{"train_examples": 44167, "image_size": 32, "crop_scale_min": 0.7, "horizontal_flip": true, "norm": "batchnorm", "activation": "gelu", "depths": [16], "kernel_size": 3, "widths": [96], "residual_init": "none", "beta1": 0.9, "eps": 1e-08, "grad_clip": 5.0, "steps": 4400}
Rows from block 12, named by matrix and row number. Rows with one number belong to one channel. Each number is 128 + 24 x the weight over its row's rms, rounded and kept within 0 to 255. All counts start at 0. Numbers have three digits each. After the name is the row's rms in percent of the matrix's.
# convs0: first 3x3 conv (model.blocks.12.convs.0.weight, 96x96x3x3), inputs 80-95, a 3x3 kernel for each
# convs1: second 3x3 conv (model.blocks.12.convs.1.weight, 96x96x3x3, transposed), outputs 80-95, a 3x3 kernel for each
convs0.38 096:147179176146176169135164143148140081134132054135154095157167173150174200135159189164146151142147153127142160141153133124154130084138149112127132093108137084094146130118138125123128136137134112127138136135135159146133145160159137149150131148147132163147147170140151156118154168172163156155194176164145154169147163184150160187114133138128132128139133130116132177106118164118120140133153163132155177135155186102090070114105095135134113
convs0.39 094:131214130127230118125202104133125110131122124120109116139127135146135129137120117142155171151169180151161178116110124126134138123140144156137134147146137134144152137124119132114118131118115111143156128147150139144149124127139132129153130138150105117100108120108117122119120129135134131139135139151114138161124148162130138150133132114138144128133134137166114100152100115147109133126179131136212130133220132113124124106128131103130141
convs0.40 098:135204153138217163131195147108106060136124085148140125144159157143153164148139159151142152156142153156137155112119114115122117107117121149147152157158162165166173084107165092094151104089119112125138102110132106107135138138143154146136168158143115125107143148117140135106154147144134127129112123150125146155127159172116145167142143140136152150122152156131128114122127120145148144123175149130190145126178145108104096143134121177157133
convs0.41 101:133197116135206121136203126135129125128124146112110133136138152132129148124119134137151172150167182159171189125117125126133137117133147152138124142130127144142137144132114140129116126120109138147152144151154140143143136144160134150166128143164116117098115115110110110113125126139120124137132133145117136166133158171135147158132139137124137136128133135127122096124113097118115099122174126132191130132197126114128141120140151110136161
convs0.42 113:122152138131161144126157142134108164136091147147102135167168154156157148150143133107131151101131158117141171108130127089100098089110111165151133164153135145132135120172185123149152115103091090118109092116107101129121117152169119148161140163168110126129115116116099082089095113125105133148134146158087114149100139167123155175117087050122089049119083057131125090132128097127128097131136132133143162156156185163141145155117124133094095
convs0.43 094:134225128146245129137227112117126098133131106127127117139137136127125130110122121139145143141143144139135145126127124121135137130139151144139129137140133140141130113133139123120127113097114129132126118125130120131146126131146136139140142133141096121123111128131117128129150138140146144147147146153110138147111133148107126144124153158139163159129160152127098131126103126137116130130191122138209108133193106104116112134130130155151148
convs0.44 096:137208145142210126140206116106115128118140175107114151118124136117134160119135157123144151132157167136158176130120112126126132128137150129107096125119114121130134114123149129140160127125128117140150120136143131137150114124128125136153119128140106116100113111099110112103115125141121133144123138146115118110125141140125136145156151133149149137141142133116108093129111097102077079135174091136179105129199127108118117122135124112129132
convs0.45 104:123122114127135146114132115098100077136129114162142117145127159147125143155134148124134134140160153163177167104111105103127119093112128145119111185149122186150127129168200138166180141158155155151126117112130094096115112123116112128109124146137141138124156137102155140111167178149146147141112107114157135128129130142112131146116121120125127112119118095106117140135132131143135117152137150138138150136146169112105112142118107164127102
convs0.46 094:123201121132225123124218114121120094104112101118147150148161140134151129120135116141141155146141151138137149117106117131120128128132137144140115147152138147149146123118111123112098106109087112119115104113129113129131150137159149135153141133154104109110112115118121116129124126128135123137133134144119136149113138154112126143136135131135137135137146143132106115136119121158141142129178115132198113130191091109137119116138138125153152
convs0.47 094:136221155139235146124221134112112064137135089154158114146152152143151161130122133149149177134141164131141155123125119118124137123133150141148149123143145124140156106128159105126158104118130110130145130144148132137145124135135129137149149148150123134114125136108118120092138144142135130133134133149107141163122152179116145162143158149143157153144158167139132123130121121143140136120193137133226146131224150107102095125115117129135119
convs0.48 099:142170108140174115140165130092078076103132149093117122147131156153150177149148161165170191168157167159146143103117111131149158141148151165161182159138156147135147146121130151125131127113141140141150121122156134135167133143129151149139137132119128136119134137125141141141161151153139134124135140140125150152128154157127141151161165141140143136132143115124119109138108090129096110141166129138157120139160127110124136112124125092114114
convs0.49 088:127210122123231127121221115117124097114130118092120127140148146144141141138125117135143156134144159149147154108114135109129138110117141153156143144152142148145144114124141121113128105092098111130134107127129117132145128127147127129138137135137105122112125131130122120130135133126126130132128132151107127152118145153109141150123131130125138140118135139137100121124108128145141136123191123136227123127209119115121106125130121145151136
convs0.50 119:131147128144141113113117080150172185148137143091078087136122139162138144121106096144155163154148144166159152133126115165161142139121110132126121134144126115153149131111099127127135138159160083114144093119147122108122105133127122134141096106117124114126104118146118135163118137174124145171155160173131126146139142166142155178121120101117119102125137129135141076120123096079117123149126138158127155155136171136118105117103094070092102
convs0.51 118:104161124127179139129162112142138143134137146144138141167168122170180149176160155124115119120127132120131149123114112113104098104081077156155135154150145147144141114134195149177203189186186096114104107125119109110110134101086119106093126110095116118094121120098108101081126117100115116115109125127111126124129156150129156145151147136135128125133118117123135105137136108137116084133140096135161128138160153163150125167149115155133108
convs0.52 097:154170148162167109157166097149130192094077109157132135159137144171137115163142128128134125135138131133143138131146143144134128131129122126124105144156145139153141094098099074082104074078105097128135085123134094126156131150169133148155155164161108122119110131127111136151124126145118129148137146171138180164139171163124148151142159161149169161170178178116108124099121152119152180135156119147163126143169119141132140134127134130124125
convs0.53 091:123200124129219125132212128134108099142130127132106112135133139138129143129128132131149163145149164147155158113107111118125132124128153154148140145144138131142151133135137125127142108100117129143143125133143126132133129135143145140154138137158105099088117114105117111110129125137124124135117127145101132158113147155119135149135133124122132133122135141140106113132103108131101123120191130130221137140231124107119121120137138125140148
convs0.54 109:106100121126127147139139141089147109094137109103141136136123122119102119114101114110124140111118141109120136148139094130138123107126139126136133126131126119119116174165130114123119053078105083090133082100137089097111149162150147153144127126127111146137112144125091122094108112146123120142112128139133149146124145145138147154115122146134134149136144147123125145128113130118105105119136149109117127110110121150159121146143128143154131
convs0.55 092:128212135125222131123214113107128096124137120122126125123140141135136143122112124143145148147131143144131135111118117122135142123130153132131140139135130144141131111108126126106119128095108141141131125125120134133135110114128123119124130123126092110116111130136112121139142140134142140141136144161111150156118143146103131140116129131116143145103139148124117120108118120126138128123187133122202114119178104081077079123113111158139139
convs0.56 091:121187113131201110124178091177151080136131083115134108142149146117143141090132120138149162135141157147143161140148168116129136120119136154153133151144125148137129112120131104100106093076080083115124075105125084107141111141155108136153124140148112137166100124146108112136128144124132141122144148144098103131099108133093113136139117087130114095110104084142098070123101086144139107123150088131170097130164103166143096161156110152156130
convs0.57 104:137118149146124152136129151211113104222100103245110113123151135145143124163139127126130123107109118092106111130148182113136170115139185126116103121121102143141113125114112118105110132124112104102096115125101121133123125141130114139140119141151103143154112155163096161177114111100135126110168158140121153170125141155123134149112135125119139120121143136148142118125132108120131102132145142131145133129134122139133096149129086170135094
convs0.58 118:115120117111112071111109055145139160150152151146134116142124106143126113156134106153134132124101095111095082171152134163164160132136141129124108099100084113126133088091098144136126167168162115115121132137129148153143100109123090087091077066077158144140121121135091108129129132145148139134178163151142137145136139145119120131125127125109128146118135145110116114076092107064104131151141109155147125140132104156144136146138130151148136
convs0.59 097:134161101135172088128148068086109138107132145135161146155166148166185157133167142137143148136124129146130139123169173128163157132151156168169153159159141139148139115129129096106113089093098105127121113136122130149140088101124088099116098100117105132136078097127102116139116124129112117126133141155102100123112123130135139143126132124130128134135142139102104054089107056111122095127131087144146107143162121138126105124131118114135131
convs1.38 087:119130141119141137115138128105081067128100091141103108091117124092120127107129130093112125092110118108112111107117136101114148091099131110108129115100119129104110102116144065094136074089116096099118088095121085090123075100128091111142114110143104104134076083120072078107100086105081072097080087111073115108088119116087113108114112125111119127088099126108085099122093111127087108088124130090126132082125127112103091131116093140117098
convs1.39 099:123142143130146142124140145108110117112101107117093092089119129089117127080117128089107137087109130093107124099108127109112127118115133103105117096095115101095113107107110103103115101103112088102117089110124087101124082113146083109143089109131104110120092110125085110130100099107089102115084098124068104123064102121069107133108099108108102112108105113119094117116095118124103116068108128071112122073121133096107128093099123106107115
convs1.40 094:120134123124147117125142120104082092134108109144131150077122124085121131092124135101121113099122115099123133107116137089113154095116149108106116104096104105096111102102104108105111095093093079098122086105130100118123072097105076111120070110131089094129081098130080095112067096124076094108084105105073105117081113132087131149107102144104103134109105131123100133131108143127114151075115101073108114082120135095095088102100103107113121
convs1.41 114:128138150122147145121132135104112123100106112101103106081120119077117114079114118090108125088100124081099119104111124110110122106113129094094114094094119091086114113107119096099108102103103092104123091101122080096120085104136080096130089093129102114122085107123087113123103104118084103116078101120067112127072114127070111128106100110107103105110103113114103127106101127119112134059109122071112124074116129095110112106111110108116112
convs1.42 107:130140125132149132126149138119106102115102098105093095092108113080102111077107115083123099085113088082113102085135162080129169085114149102107107093105108085092115117101108148120099152121093085107100104127100108124098079133129064114111055108118084125170080122161083121147090104105079110116071113118102136120093139130080140149127123148124126153119128152110113146100112150096117151120141102110135102107141126104107119097101113100099112
convs1.43 114:124139134126150142129140141117106123119107123118105116081112123085112131083109125095117120094114116093112117100113137095113134100112131105106119102101120105097120112107115108113122105111109092101113095108125100110114087105126083109117082108122088109139084109140081112131079100107086095117089100120069106119069103121077109130087089115087088108092094124113096123108096126114100134079118120071115112083124119104101112102097115103099123
convs1.44 117:126135134129147148122140146099102114098101099094094087082110118076104118073112124081096108087104119085099119098110140107109135115115139106107114099100120101091117112104094112104089111112102095103116090103111093109121082100125083100120089101120095116127089110136091119135086090100081100111075095117075114126070112130074117136110105118109102114107102114119104135122100136125112137067108114081112123077118132099110120095101119105108117
convs1.45 072:133139137154135117145124109103120092141147092109139120116134123143146130143145123150126099152133124117110119114109136075095130101101133123105122137116130122102133169127093195153100154122084131138142113127127120123107094088103126110112093111139126145152132151149137138152111130135118115111084102087142151124141147125094116117159177152156161132161175140152158114182176124160193173108123102099114124080088108077109102103128113125165160
convs1.46 106:122142125124151124124140125103104136114111140122112131083111120087114129087112129099114124094115130092112122098106133106116126116119126104105118095093118098094125114110120114118122109111122092110128094115130100114133077103120085108120081107113075115130073117126078127139081102108089106127080096128068111119062104124073109126097094114099097110107102113108096118111096129109102138060114114065115110070123111101106119103100128116107137
convs1.47 098:120136132120150130121142134113099100124097099124105110077120131081115141085119142096118122100122124096122130097111138096113149099113152108100117101091112107091113102102104108110114105104104079096116094105123097108121075111132079118131077113138091108125087109133082105123069092104082089105089095110065105125067108132078119141095103123099094122096102119113095124114095122112099130068114119066117126078132139105108104104105111104104113
convs1.48 098:121132137125141138124138135120120144118114121132117118093110101102119116112129133098117123109114121096097112125125147114115139113118127111108111103095105100085110105105120094102117093093102097097116085100122092111128107111126117112130107109125114107124098098112097106117104096112092099113100114123067104117082102113074100122100101103103101094099096098119113124129111119132117128062094108069096116060093108119125124130129129131133137
convs1.49 097:123144130125149129127147130108105120109105121115111117084122124083120130082119132093119121092119125091117128095115143101122142103115136103103121098099120100093127111113118113106119108102109087101124094112128093112122077109127074107125072110126079115131077112133075115127076103113080100123087109125074106121065108128078119131100101114101097114107104119113096126110097128106100135070115111069115111083128121101103115099101125105106132
convs1.50 099:126139151117148142116146140147148166124131151104104101130119088108115105103127125117119119119111122123144154121127149111111149091102148114121109105110113144145139075081134088095140084092118107104093102110103079097122134153175109135159111132139077101130108124141107101111091074061083096064080093076087122121095130125115147129097109130116122123127109088106138164113139152149151101104131133102116122095138150163167159123128117140130107
convs1.51 108:124150123127162122125154122116102109111095091112089090093127133089130140089123131088110099082108100078105097097128157105137156103134171102100108082091121088079119152127129135105090123102096095114104097111101096115114056096125054099115056095113107144153098146155101153163083096102094109117083102111078102103086119124073114126107108143117114139123120142115109149111104140114116148074103085084110098072119110099113137097108129117110124
convs1.52 103:122129136125135141130134138115104102112108131115125143117117123110109120106102118105099109114096111124117123110103132104098127091088118095102107104102098126114119102112129104113127107112116097096122103104121082091112094078104091074107100082098087091124083089119084092116091108132093114135090110123092102119087096118097108135109097110101100122099103123118091113120102131130114131104114126102111130103115142113111120108105117114110111
convs1.53 102:122137136128150133125146137106102112110105109118104101085121125090123132091121130084114129089117128087115125100112128104119130110116137106103124100100116097096113107104099103102114100098103091101122090106135091110128078106136079111134083106130090115123085112134080122128087102122079100122081108128067107128071105127084121139108098113106095112109097120115103132114096134119098132061111122067110117078127131096106108097102112101104116
convs1.54 077:131120159120118153112112154095085152112099153118094148102112129113116126104111121083113102092108119111113135162151152154132132140090077121151125121148135103131142181161155188170154162158136135162152126160162138187200122151152145154143148127123152140141129127122127127114135136118138150119144174141118106145114114145106125136130118129130120123129127115138125128129122107110116087134146169131146193130147193095081098119095092124091090
convs1.55 104:120141127122149126125147132121108124119108123115106130085118127090114137086112137101124121096122114098116114103127148092122142094114140108107120106101121105102121109103110119115128107110115086091107093105120095110115092118123089118113084111116073108130072109133072113130078100118088099117095103121083112124069103122074112130098097125096095122099103130114089128102092129097091136086129123068117110082124115107103114107100118113110134
convs1.56 112:126148112126155119125145125121114131109100121111100116084100118079096134081101137088116125090120121091124124092115149093118130095114121116110135114104134110105132127125143122121140117118136087107124103117123094109114086119128072110114073115112081121131091128141081123136083116108093108143089100133079113120080113122085115119099097094100100097104101099128094118107089120107098120080118093072123086081124102106098136101096134111101134
convs1.57 095:147147138142131151132117149108121127083123141092126132165139124161141128148133112136145144117137139112129127086105122083125122094117104162129150156127143153135151137131136150126143152133134122112120159143115193171125114097100095110124100110110123101118127100118125105137131133172169142170190142164106151140114145141116160140089102079085101090102106089118102116112096117117096099119162134118168144121149134142146150130149160116133143
convs1.58 086:200168161171142126130119123134151142112140147099110117153136116145140109129130082119122123098103112119109107124134140147149157160174178126139132115132128113117106108110133125134152160155164092108101127123106137144133165171176107135153128122130105123149133143164115131167117106104127122115127138160140172129124151124127155126130129103138135112123130116153183152153175141150143107170154131152131108163152125175180177135145159132138133
convs1.59 112:130154145130154146120138128123126155117112150123120153091099103090093105096099115098126130100117117109116114091104133099121144107124145114112127102097107119091097108113136117126143103107130095097108111115113089111117112139148099129136099128137084113148090125153068101112096091082094095112081100121086124118082112112096121123103101112107098113103102118137110120124103112126103114074122105065113095089123118113125144116112144125104125