Rows from block 13, named by matrix and row number. Rows with one number belong to one channel. Each number is 128 + 32 x the weight over its row's rms, rounded and kept within 0 to 255. All counts start at 0. Numbers have three digits each. After the name is the row's rms in percent of the matrix's.
# convs0: first 3x3 conv (model.blocks.13.convs.0.weight, 96x96x3x3), inputs 70-83, a 3x3 kernel for each
# convs1: second 3x3 conv (model.blocks.13.convs.1.weight, 96x96x3x3, transposed), outputs 70-83, a 3x3 kernel for each
convs0.1 105:230216194178148150155124130133140139114130154104123160150173139142125094126104096147139118168155134159163142138123124145128088163131070128133143113113138099095069131139141135135148137142149110137135096110108117138156120138135141149152138142152141192225068117149122147169121131159123132163105111092056116123086152154097145135140183200091120162079104162158156165142146163133125148
convs1.1 072:113097135131129168134105136104106145148120176171118169160142106105125095124115090165173162159148137149147126135141149164158116153150115179184169176168154108110109100117125086126125071100091099114145120115134100079134081139128118130143087128128081084100117111115070080110090138113072098103049091106125100136128119129112050079032054090061088108103110119077077109093133151145160168
convs0.2 109:092108099100116110110118120113104058120115074112116084122115113145144147158148140112135117125167156158177169155148161161161191160159199143121112131100082122090059125128100125135113126135120175141118132111120125108129121124105125143110142127097165195175172247216139207191163140121125131134130125132146106169150131194101098156153086074172137105161153120109088077152144135159170183
convs1.2 076:099091101116125127112140135127102109148107087179132089112129147100112125097093113109144154084114126077104114146156172145139157131132141121143163123120128125124113171181151161166154176171165180144193173123169179144171135119133143125139137146156095111119103114120095100090127142162132133147109092098121162182109153170114134141174135107180149117199186152186180183178193202160173208
convs0.3 095:137165156130163158139160155126121128116133129128133128123154171111135142110122121097155081110164082110144081121146164113142167099124153158181124152149074145162106133229155140238139132213136148144132152139133123127111119198153126204153117191145060087088096118103083131107147255108147255095147255115092113071096107083085128104121130143118132155115141163096128155118147170134160174
convs1.3 118:078075112081085127077076123128125130123123129127126136084096128087099136094106140075121117076120120077129123085100131089095126089094120086123122084126127098138145075136125073135129074128120091102143096095137089079115050128114051130123054127119096085114096085113103090124118131131123139141120139140118104124119102132113093119073118129074116134074118127070093126075104139083120148
convs0.4 113:127137124138158144133167178063110157080116163079115146124050065137073077110070090134125078111109054104109068165155104147149084111111058115094114170122138161128134155145131143150139146157148135102153160092123203122119117140116125153120113136109155128182193150192188115146106124115111127139121140158138075118166077129175092149153159153157163161149170170091141161070131171061115147
convs1.4 088:120157143138166131122138119083137172069134167052114156209182140173149114177158136144131108156146096133116079184094089181102104181110109146135094155145082158160098069073093073065081081067092133104071139133093150152115124110144143118133149110134107097102092091100091106104103081087098082081129108112110081066126095072134118103029092126043107130058106119097105122112127151104106144
convs0.5 116:037058085083061080098066085128148090133143115130110114134109137173139161168140133125109084127099076131116117111106121115128141098140141141147079170174145093152131133129136136120105139118101114121147177132129246148094124133179145157200151156186182195138152174164178175127148132109132126112129132154055072061106103100074073101103126082122155129123161162150142107108133147122141165
convs1.5 065:168152128126107137073098173163185152116131131099100097184136176128110147131117198102113110173145110172178121108102150124135152120163157169125106179132095159107097099147136104144107113132134122161078071143116039115147124158148160154153174200182123115101088114136107140147170193125152148123144134103105123136065132168060138200112137170113138133133152156146155186130137163149083155
convs0.6 091:144168164144177173142167173124124122129119121136121118110143154105135145103115116104183103107186101099172090108125161103134168088126151149175125142128074133141092130255145142255148133250147139148143145148152116120099111204135118216141118200146101130117124142136093136110145255094152255091135255090107120089129136112113146115127123151127139164126133161104121146105130156127143157
convs1.6 123:085082121081080131080075129131126131127126126129125136089102135091105141095108143072119113080123122079130122082094123085096121083095116080127132076129135086139147075138132078139129073123119081101141067082130062066112050132121053132130052126132100090117099086120101092125120133133118145137126142138114100126113100131105089114076110123071116134067116129065100118069098126071109128
convs0.7 103:119110119102106119112130138137135116146125111133124098133163156051078090007053084086087118106108151119132171117101116111098117080076098166164150103106091118122117115125134119122141140131146136118108169133107199146112095094131095107155123136172096102084178169133195187147128122137124112100121098106099105040089129105103157157183158176184160170176148165124108110116108114121134142
convs1.7 073:126103136120091108079078092146130116132140070120136076156155156155161165145155195071090109094095112126109095179166119154146142151146140056116159075100133105113132121120101136135106126106114143144145151152148142170148093085089116109111094107112121124132155134125155163153144146167137120150088088112118133116167169151143158166100124122123136109132127119183147092171151111159144141
convs0.8 103:167197184176202201174204197114112108129115112134132114139153153132150151124130119052114069078134090084129089118114124117120130110115129149157118153135072128113074137188157130178149133177148105103094122123109115126099117142132117154130110138130089121122114140126097138125139195111135213101130194097087098094092116110093141136116129139103130153097136156097113128102117145122124143
convs1.8 129:072079134084089158079093157127128129126125127129128138093100147092106154103123169070117122078127121078127120087102135081095132083092126091134151086123135093127141081141117080141115082130105097112165069095157053063130059139123060136132058135126087081090099087096095085094116138122118143115118143123088089105098095111087083094073108106080110111073112105057098120070113147072119154
convs0.9 104:099137088150146102133129089155116096173133115167132121057124136070118115104108091139138112130134107103103091117121171111110157126116154179121117136089092098069064112108112130119119139129133186120110144096086153127140126120113138119111130121106056062104129148134124165141119123113136128135140127146082088146118104140139124154138066066171106111163104125123118126125113108145135113
convs1.9 082:121088111129087135065097158157129100174132095173150126183162175168155166155164201126132143143141129157147127109150168120152168143179186073118156071100120066045022146165141127150139149157160096136205106132127134151103142161147174155131132145148102109131119119132156161143115142164154140137197156119102121165067105157065137171146138073158138077156140099160141111174169142137153194
convs0.10 093:159190190169199198181199200106122128117121129131130124154168185145162172137154162078123092100138105107140116122098107120107117111106124133152171119131153104112136135196164136189164128178163112113108146112105126121089128161145135165146120155140082127195074109178071087133137215105140231101136221125073076097085096129082098135109140183105133183110130178131147151165167167181160152
convs1.10 099:077091147074087146084085133134127142127130147126121132086105131095122150094121137075119130071125126066123114092087144101098141105100134092127130082124125102154162067135115067132102068126099149116125120110135085086123044127123060133135057133127081081080072082083076099118120126120119137110120132115095109114086087088073077077065094115065102130059094103060102156063111159083107142
convs0.11 095:156184170160188189154182173121115121120113128114116134122146160108123134122109120105173088117184107111168097123128156115136161111128148150185123155151088149136084129241152138242137130225143134149138146160144145146132112191132131199128116189132094134140124159160106162142145255107154255110146255105077101097104103093089117111126126151117129171098114165106118145112134167114129164
convs1.11 122:077077118087081133083068132129122136127125134128126139091100136095102148101108155071117110077126117077126116088098116085100116084097123089128131082121134083128149078139131077138122079134118090090135076077141065066143056135130060140135057131130083077103081076113075076119115131132120140137119141133103097115112101119105085119066117122068114128066110117060097121066101128073102127
convs0.12 097:119117090169132078190151107166116088178130094172140103051081037085110106091098104085096085092114104090099088109145168093126159089097131120118100103105077135113093114101094133110124118114100173110069151131103123126142121115145122127155103114130124121105139175117100159134140116156138118166145122121077094104154155158151158124137092113144110120114077092123122141140119096143140121
convs1.12 073:097102093162142127098154143167099078200126091207154125170187147143177138164204209106114130133117130157141128131142148141135148162156141098166197060110154006006019123125097132141130171165144109104202134114150140111116081092092133123095124133136087124184105109150126116106099123187126119140171107100086122156101129150110180192147147067137126047153159096155099075149123093126125137
convs0.13 091:088117107106129138112133139111129130108134126110127125111132153100122141121110119072179109088184107090169107106136158099129159088119145121188118114150095132150114136255160140255157146245155170173167146147157105112139125206154133223161133204161101118086112147118095152121134253135136255117134255097123111067135160143097162135122129155119122139119124138082127159113156189122169196
convs1.13 109:072072117077079128082087128129130140124124136127125133085096136087097138089101138073118126076123123082126124085097137080089130077087118080134139078125128093145150069135118065137114073130111099127156072102141054083129046132110046127125047127121102086112111092120105086128116134124120141126120142137091090129099096125102083108071118132077123141081124132069102118072106132079110132
convs0.14 083:087107102110121115118132126110118124100121131111124132106123135108103117151112137096189110105197113106178097122141165117147166090120148141194128109150095121153111119244137126255126127248130182189183164165168118108119112183119123215131117207131092138125121161129108149114124250121128255111124255103119147110141160138123173151131127156124118150140115145123148173147175208152174214
convs1.14 110:073080118079080133085083135127129138126127136130127143089095137092102148100120154065117118064121115068127123081103135081096137078091122070117122063113123071130137065144113069142117071133112102122147087105144056079130050137111053136125053135125099092126100088123096091131115142127121158128124152137087089123092084119086068107082124138079122139078122139068110131072115137077116132
convs0.15 093:161179169167190176173183171134106100132126105131130113130124150124124155106103125064140085075153088085148086105124149104129161092118149147160101145145070142134084129218143126213142130197142135129103148137121131138113117174134120178141113166132078110097113140117085135107142226109143249097134242079080122105085135132066141126130119163123141180118136172095116149106132158131148170
convs1.15 115:066077121077087146078089150127128129130128125132127131089097133091104150094111157066121123068124120072121117082096148074090141079084129078137148076131143084129136079144110080140110076130106094120177073096154072081134053139117053137129055135125085076113093081106099077110121136126118144112123143123100101128095101129089088117077122121080119126075115123062102124069102138068122155
convs0.16 088:052081095068100113065105123097117157090117159108130149071108138060087116082087122103189157113206174102182168126140134123137143112135138167184116162139096158119077132208132137221130125202123169169151174151138184156127109171133119193145103165138131143154146169165158186151145232105141255114136239088145129100171164148147184152139123152151147173161135166130160189130180212124172216
convs1.16 114:081079122082089136090097133131127139125124149121124144083103154086115155092123155080108103083114113082114120070096121069098112066091108085112120083106112081112125074141136079141125078129122054108128044099127044100142045129123045127128050132130129089112122081101104069100115127120120144134122140135106095112097083093102069074081109124077103123081109123053094110051105121065107114
convs0.17 091:133154145139156145122151141118115112125123112125134109122124146109110126124086102072192105079191097076152082097126159090128165095111144155179110137142080132137110120241131126255126132241138165161146173160135109114088115196122120215129117193130092122094132164130104139097131255103127255115123255122082118092105143124098142135132119145151137172157142185100127164116145177142156179
convs1.17 108:069083121071083130071087136128125131129128124130128129088099134091101149092104141066115126071129130071137131078102134081095134083099125061126126069126133074133132066148117067146109073139105085107140082095119062078101051143105046139121052136121092087128096080116108095148116140121127149116121145130086091135084088138090096141069125134075129141070124136083117126076118132088129144
convs0.18 100:125148155120146164131150160122119120128121122125132129117141169096122148084109131089128079094134081090132072107136166102132155095121152150170124161156093158168110127193162127200137127187133124128093135128111121130101120156150118162129111148128081083079111115081109132101140216133144230088129221094112097069108109099100136124127138159113133160110140159059104129083121145109144165
convs1.18 125:072070114076079131077080128126126141125126132132127139086098131089100137096104141095126120091136117086130118093103136080094124082088121093141146091133139107143145080138134080137129080129123081105160061085144050059123051131116049130127050130126103089104118092109111097112120138129121142131122139135123100117121094118110081103072106124080116130075116126068094124075097131079110142
convs0.19 109:107086103135127134124122118134139139129129135138097103087065107103094116098085076111116116094093080072075075133125121123144144099154157117118118107081121017032082103100122098118144092108123168130133185112082241176118113127148121140170117125138133123117112108119180199158122122107116119120126134150051090092112110098123123119141126159147129173107102152132151178062101138078118151
convs1.19 071:153126093102097089089116145147160120119124096119121112172137136150133132169167182171160151172152134156155128155120112184150142194180155185154121166146120081071043142159145123135121145151153122130120100100092116106089150149146127116116125125124129123128105112149131142151127125147091106131126122123141130150107099146118151205109177141099151113096143106127144130120122133112120160
convs0.20 088:145163144152175144145164171120117115131115124134120123116113136132115130152129133092186112093180098101159094099112128091117135096109129134201139147161109127120100121223135126232126136222134150136117184124117140106079111183129116195131118184132095124162087139195083104118129248091141255096132255103078089102101108119091103117127126147133137178129140199128127148130143182149149177
convs1.20 107:071094137077092135085072134127126142125127138129123129093107138095109148103120161062114119063126125061128122087104127084099128087097124061112109066118121063130145072147119072148105073139109114105107094090123069082117051145123051141128060138123082076118072082128073082135112137117121147116123145119089097114092094118091083110064118133070121140073122130066111129068110121080109105
convs0.21 094:154180154159198188172198196115117134115123137127126141147152141146157142147154145106148107113163111113159124130117113130122129110118120121156134115119097108111098141225168134231166132222161136124121161135119142147118120187142122197143118181134078127160091106135117137147146246130146255120142255093085097104079099132092125149097140167098142181093135183134160165145165178156154171
convs1.21 113:082091135084087131090073110124130131127126134130126135093099132104105143105116146067116116072129127062122119100094123106107128102099126095120119089122123107145175064128122069133118068120114135093105121098123091084127045129115050125129056122122084092105075086102068084107114125122117133130115134135099106109109105107093073076061106110065112126065111116056096131064101137063087108
convs0.22 095:190212192184203197167193183126120106132122111135117111125150141130143139125124116102151102109152102104143096105108140111121150111116128143157123136123088131119095137209151140215153137211160115111097134119110116118087122170144133185137121173139074126134107143148093134122146219094147239099141244093054094084078097094090125111117125152117147187103137176127133151125129146136133150
convs1.22 127:087083130088091146086079139129128130128125122127122129091098133098104149103121162066109106071119115073120116083095127088099134087099132085122124082119124092128140076133126079130122079123114087096153087092146094080128056128121062130125061125123093084100093077106086083113116131124123138129123134130099092110103096123093088120070111116069110114060108113059098125070106134072113136
convs0.23 103:098105103120125120109111116089135150105129141130117108146086077144109099133110118142175121131170113121141110124123080112138102118156129135176125148168134140121111117148093114149075110149096175138172161097104189140107097127078118150113115133121112132197145146189176169150127167115129174127132173159138136122104080069129091072118140133126155146126150156115153169119150174123140166
convs1.23 086:133147138120113114064093126123122123121133131114117132096129135116144149116137156074096091109131098113131090100111133116125131119137135093079071103107096153143144049148085066158086074147102087048054079086090067119150057154125101157131080145128096084115064063109076101133102122101121151134124143142101139120076104101077124147059150106059150119045141109104153157080128127036076114
convs0.24 116:122124141153126139172139159129116111134116118143120109128126120126128141109110135131134173102096136098093120128102097111088095098079095126108111124094098145120129134132143132121136142120122171128132147104111139095097136127132132116125130109115116100103163129115192168133117121126115111104140116121115130121102098090117107099142123103159137124183170155148119095167137121167151129
convs1.24 075:102133111059092104034074110148142123114107090097082066163170141155173174166179183123108138151131153129127132146163138175162144203204144123153160147179148143171135077113133085090099087076084126196192133183159147179109121149113102134112094116092158136143111105114064090115163111141145104109145110096134162137118132131092130138131151117144153115109108088117147106092113088100107086
convs0.25 106:132131149157151154114113124144131125143156157118135155076092087085095106076063094125120142145138157158151146187159133201160110169117067102122145127155192062087113144162163171171185156170154179159148124111103184176178127137161162167179150140125139148164089119122127160163108114113135139133137139094067094130112123150167169168111115115130162166062094107175163162139150141114128139
convs1.25 081:118123105156120078149114101096128155152130127199174135186179127175164135165168160139152162107130149086090117165148127125141151093122147150191200074125153060072090132131120121130113092117104125146166121126138129106094118135139130126107121116099089107136114120143141126126106164182084118145110131123150129094147128106124112118053097137080099118130127144077067073154123092179162134
convs0.26 121:119128124146152149146147146116142151083111145058083131125123132110094108088070080160175163159167151182178153153122119153120110142136124113102090102111099103116089110119112111127113107112093166108092149086063149091074108123124116125124113118096144135148122120136130139137103116088109119089107115088114101088140125126131147145150114099184161157179161147162128128168140135168148152
convs1.26 086:134120099127107094136117118090172183087167187104146192130121130152125133154119127072071091075071090072074086164163160152160159150163162140108109154133124136103096135140123122132113109116116210229176194225176181198155140156151149154153149153162124100107090074079076074080109144171108129156095116133137125133122103112102099122138155137117141132095118131116166162100132143103124131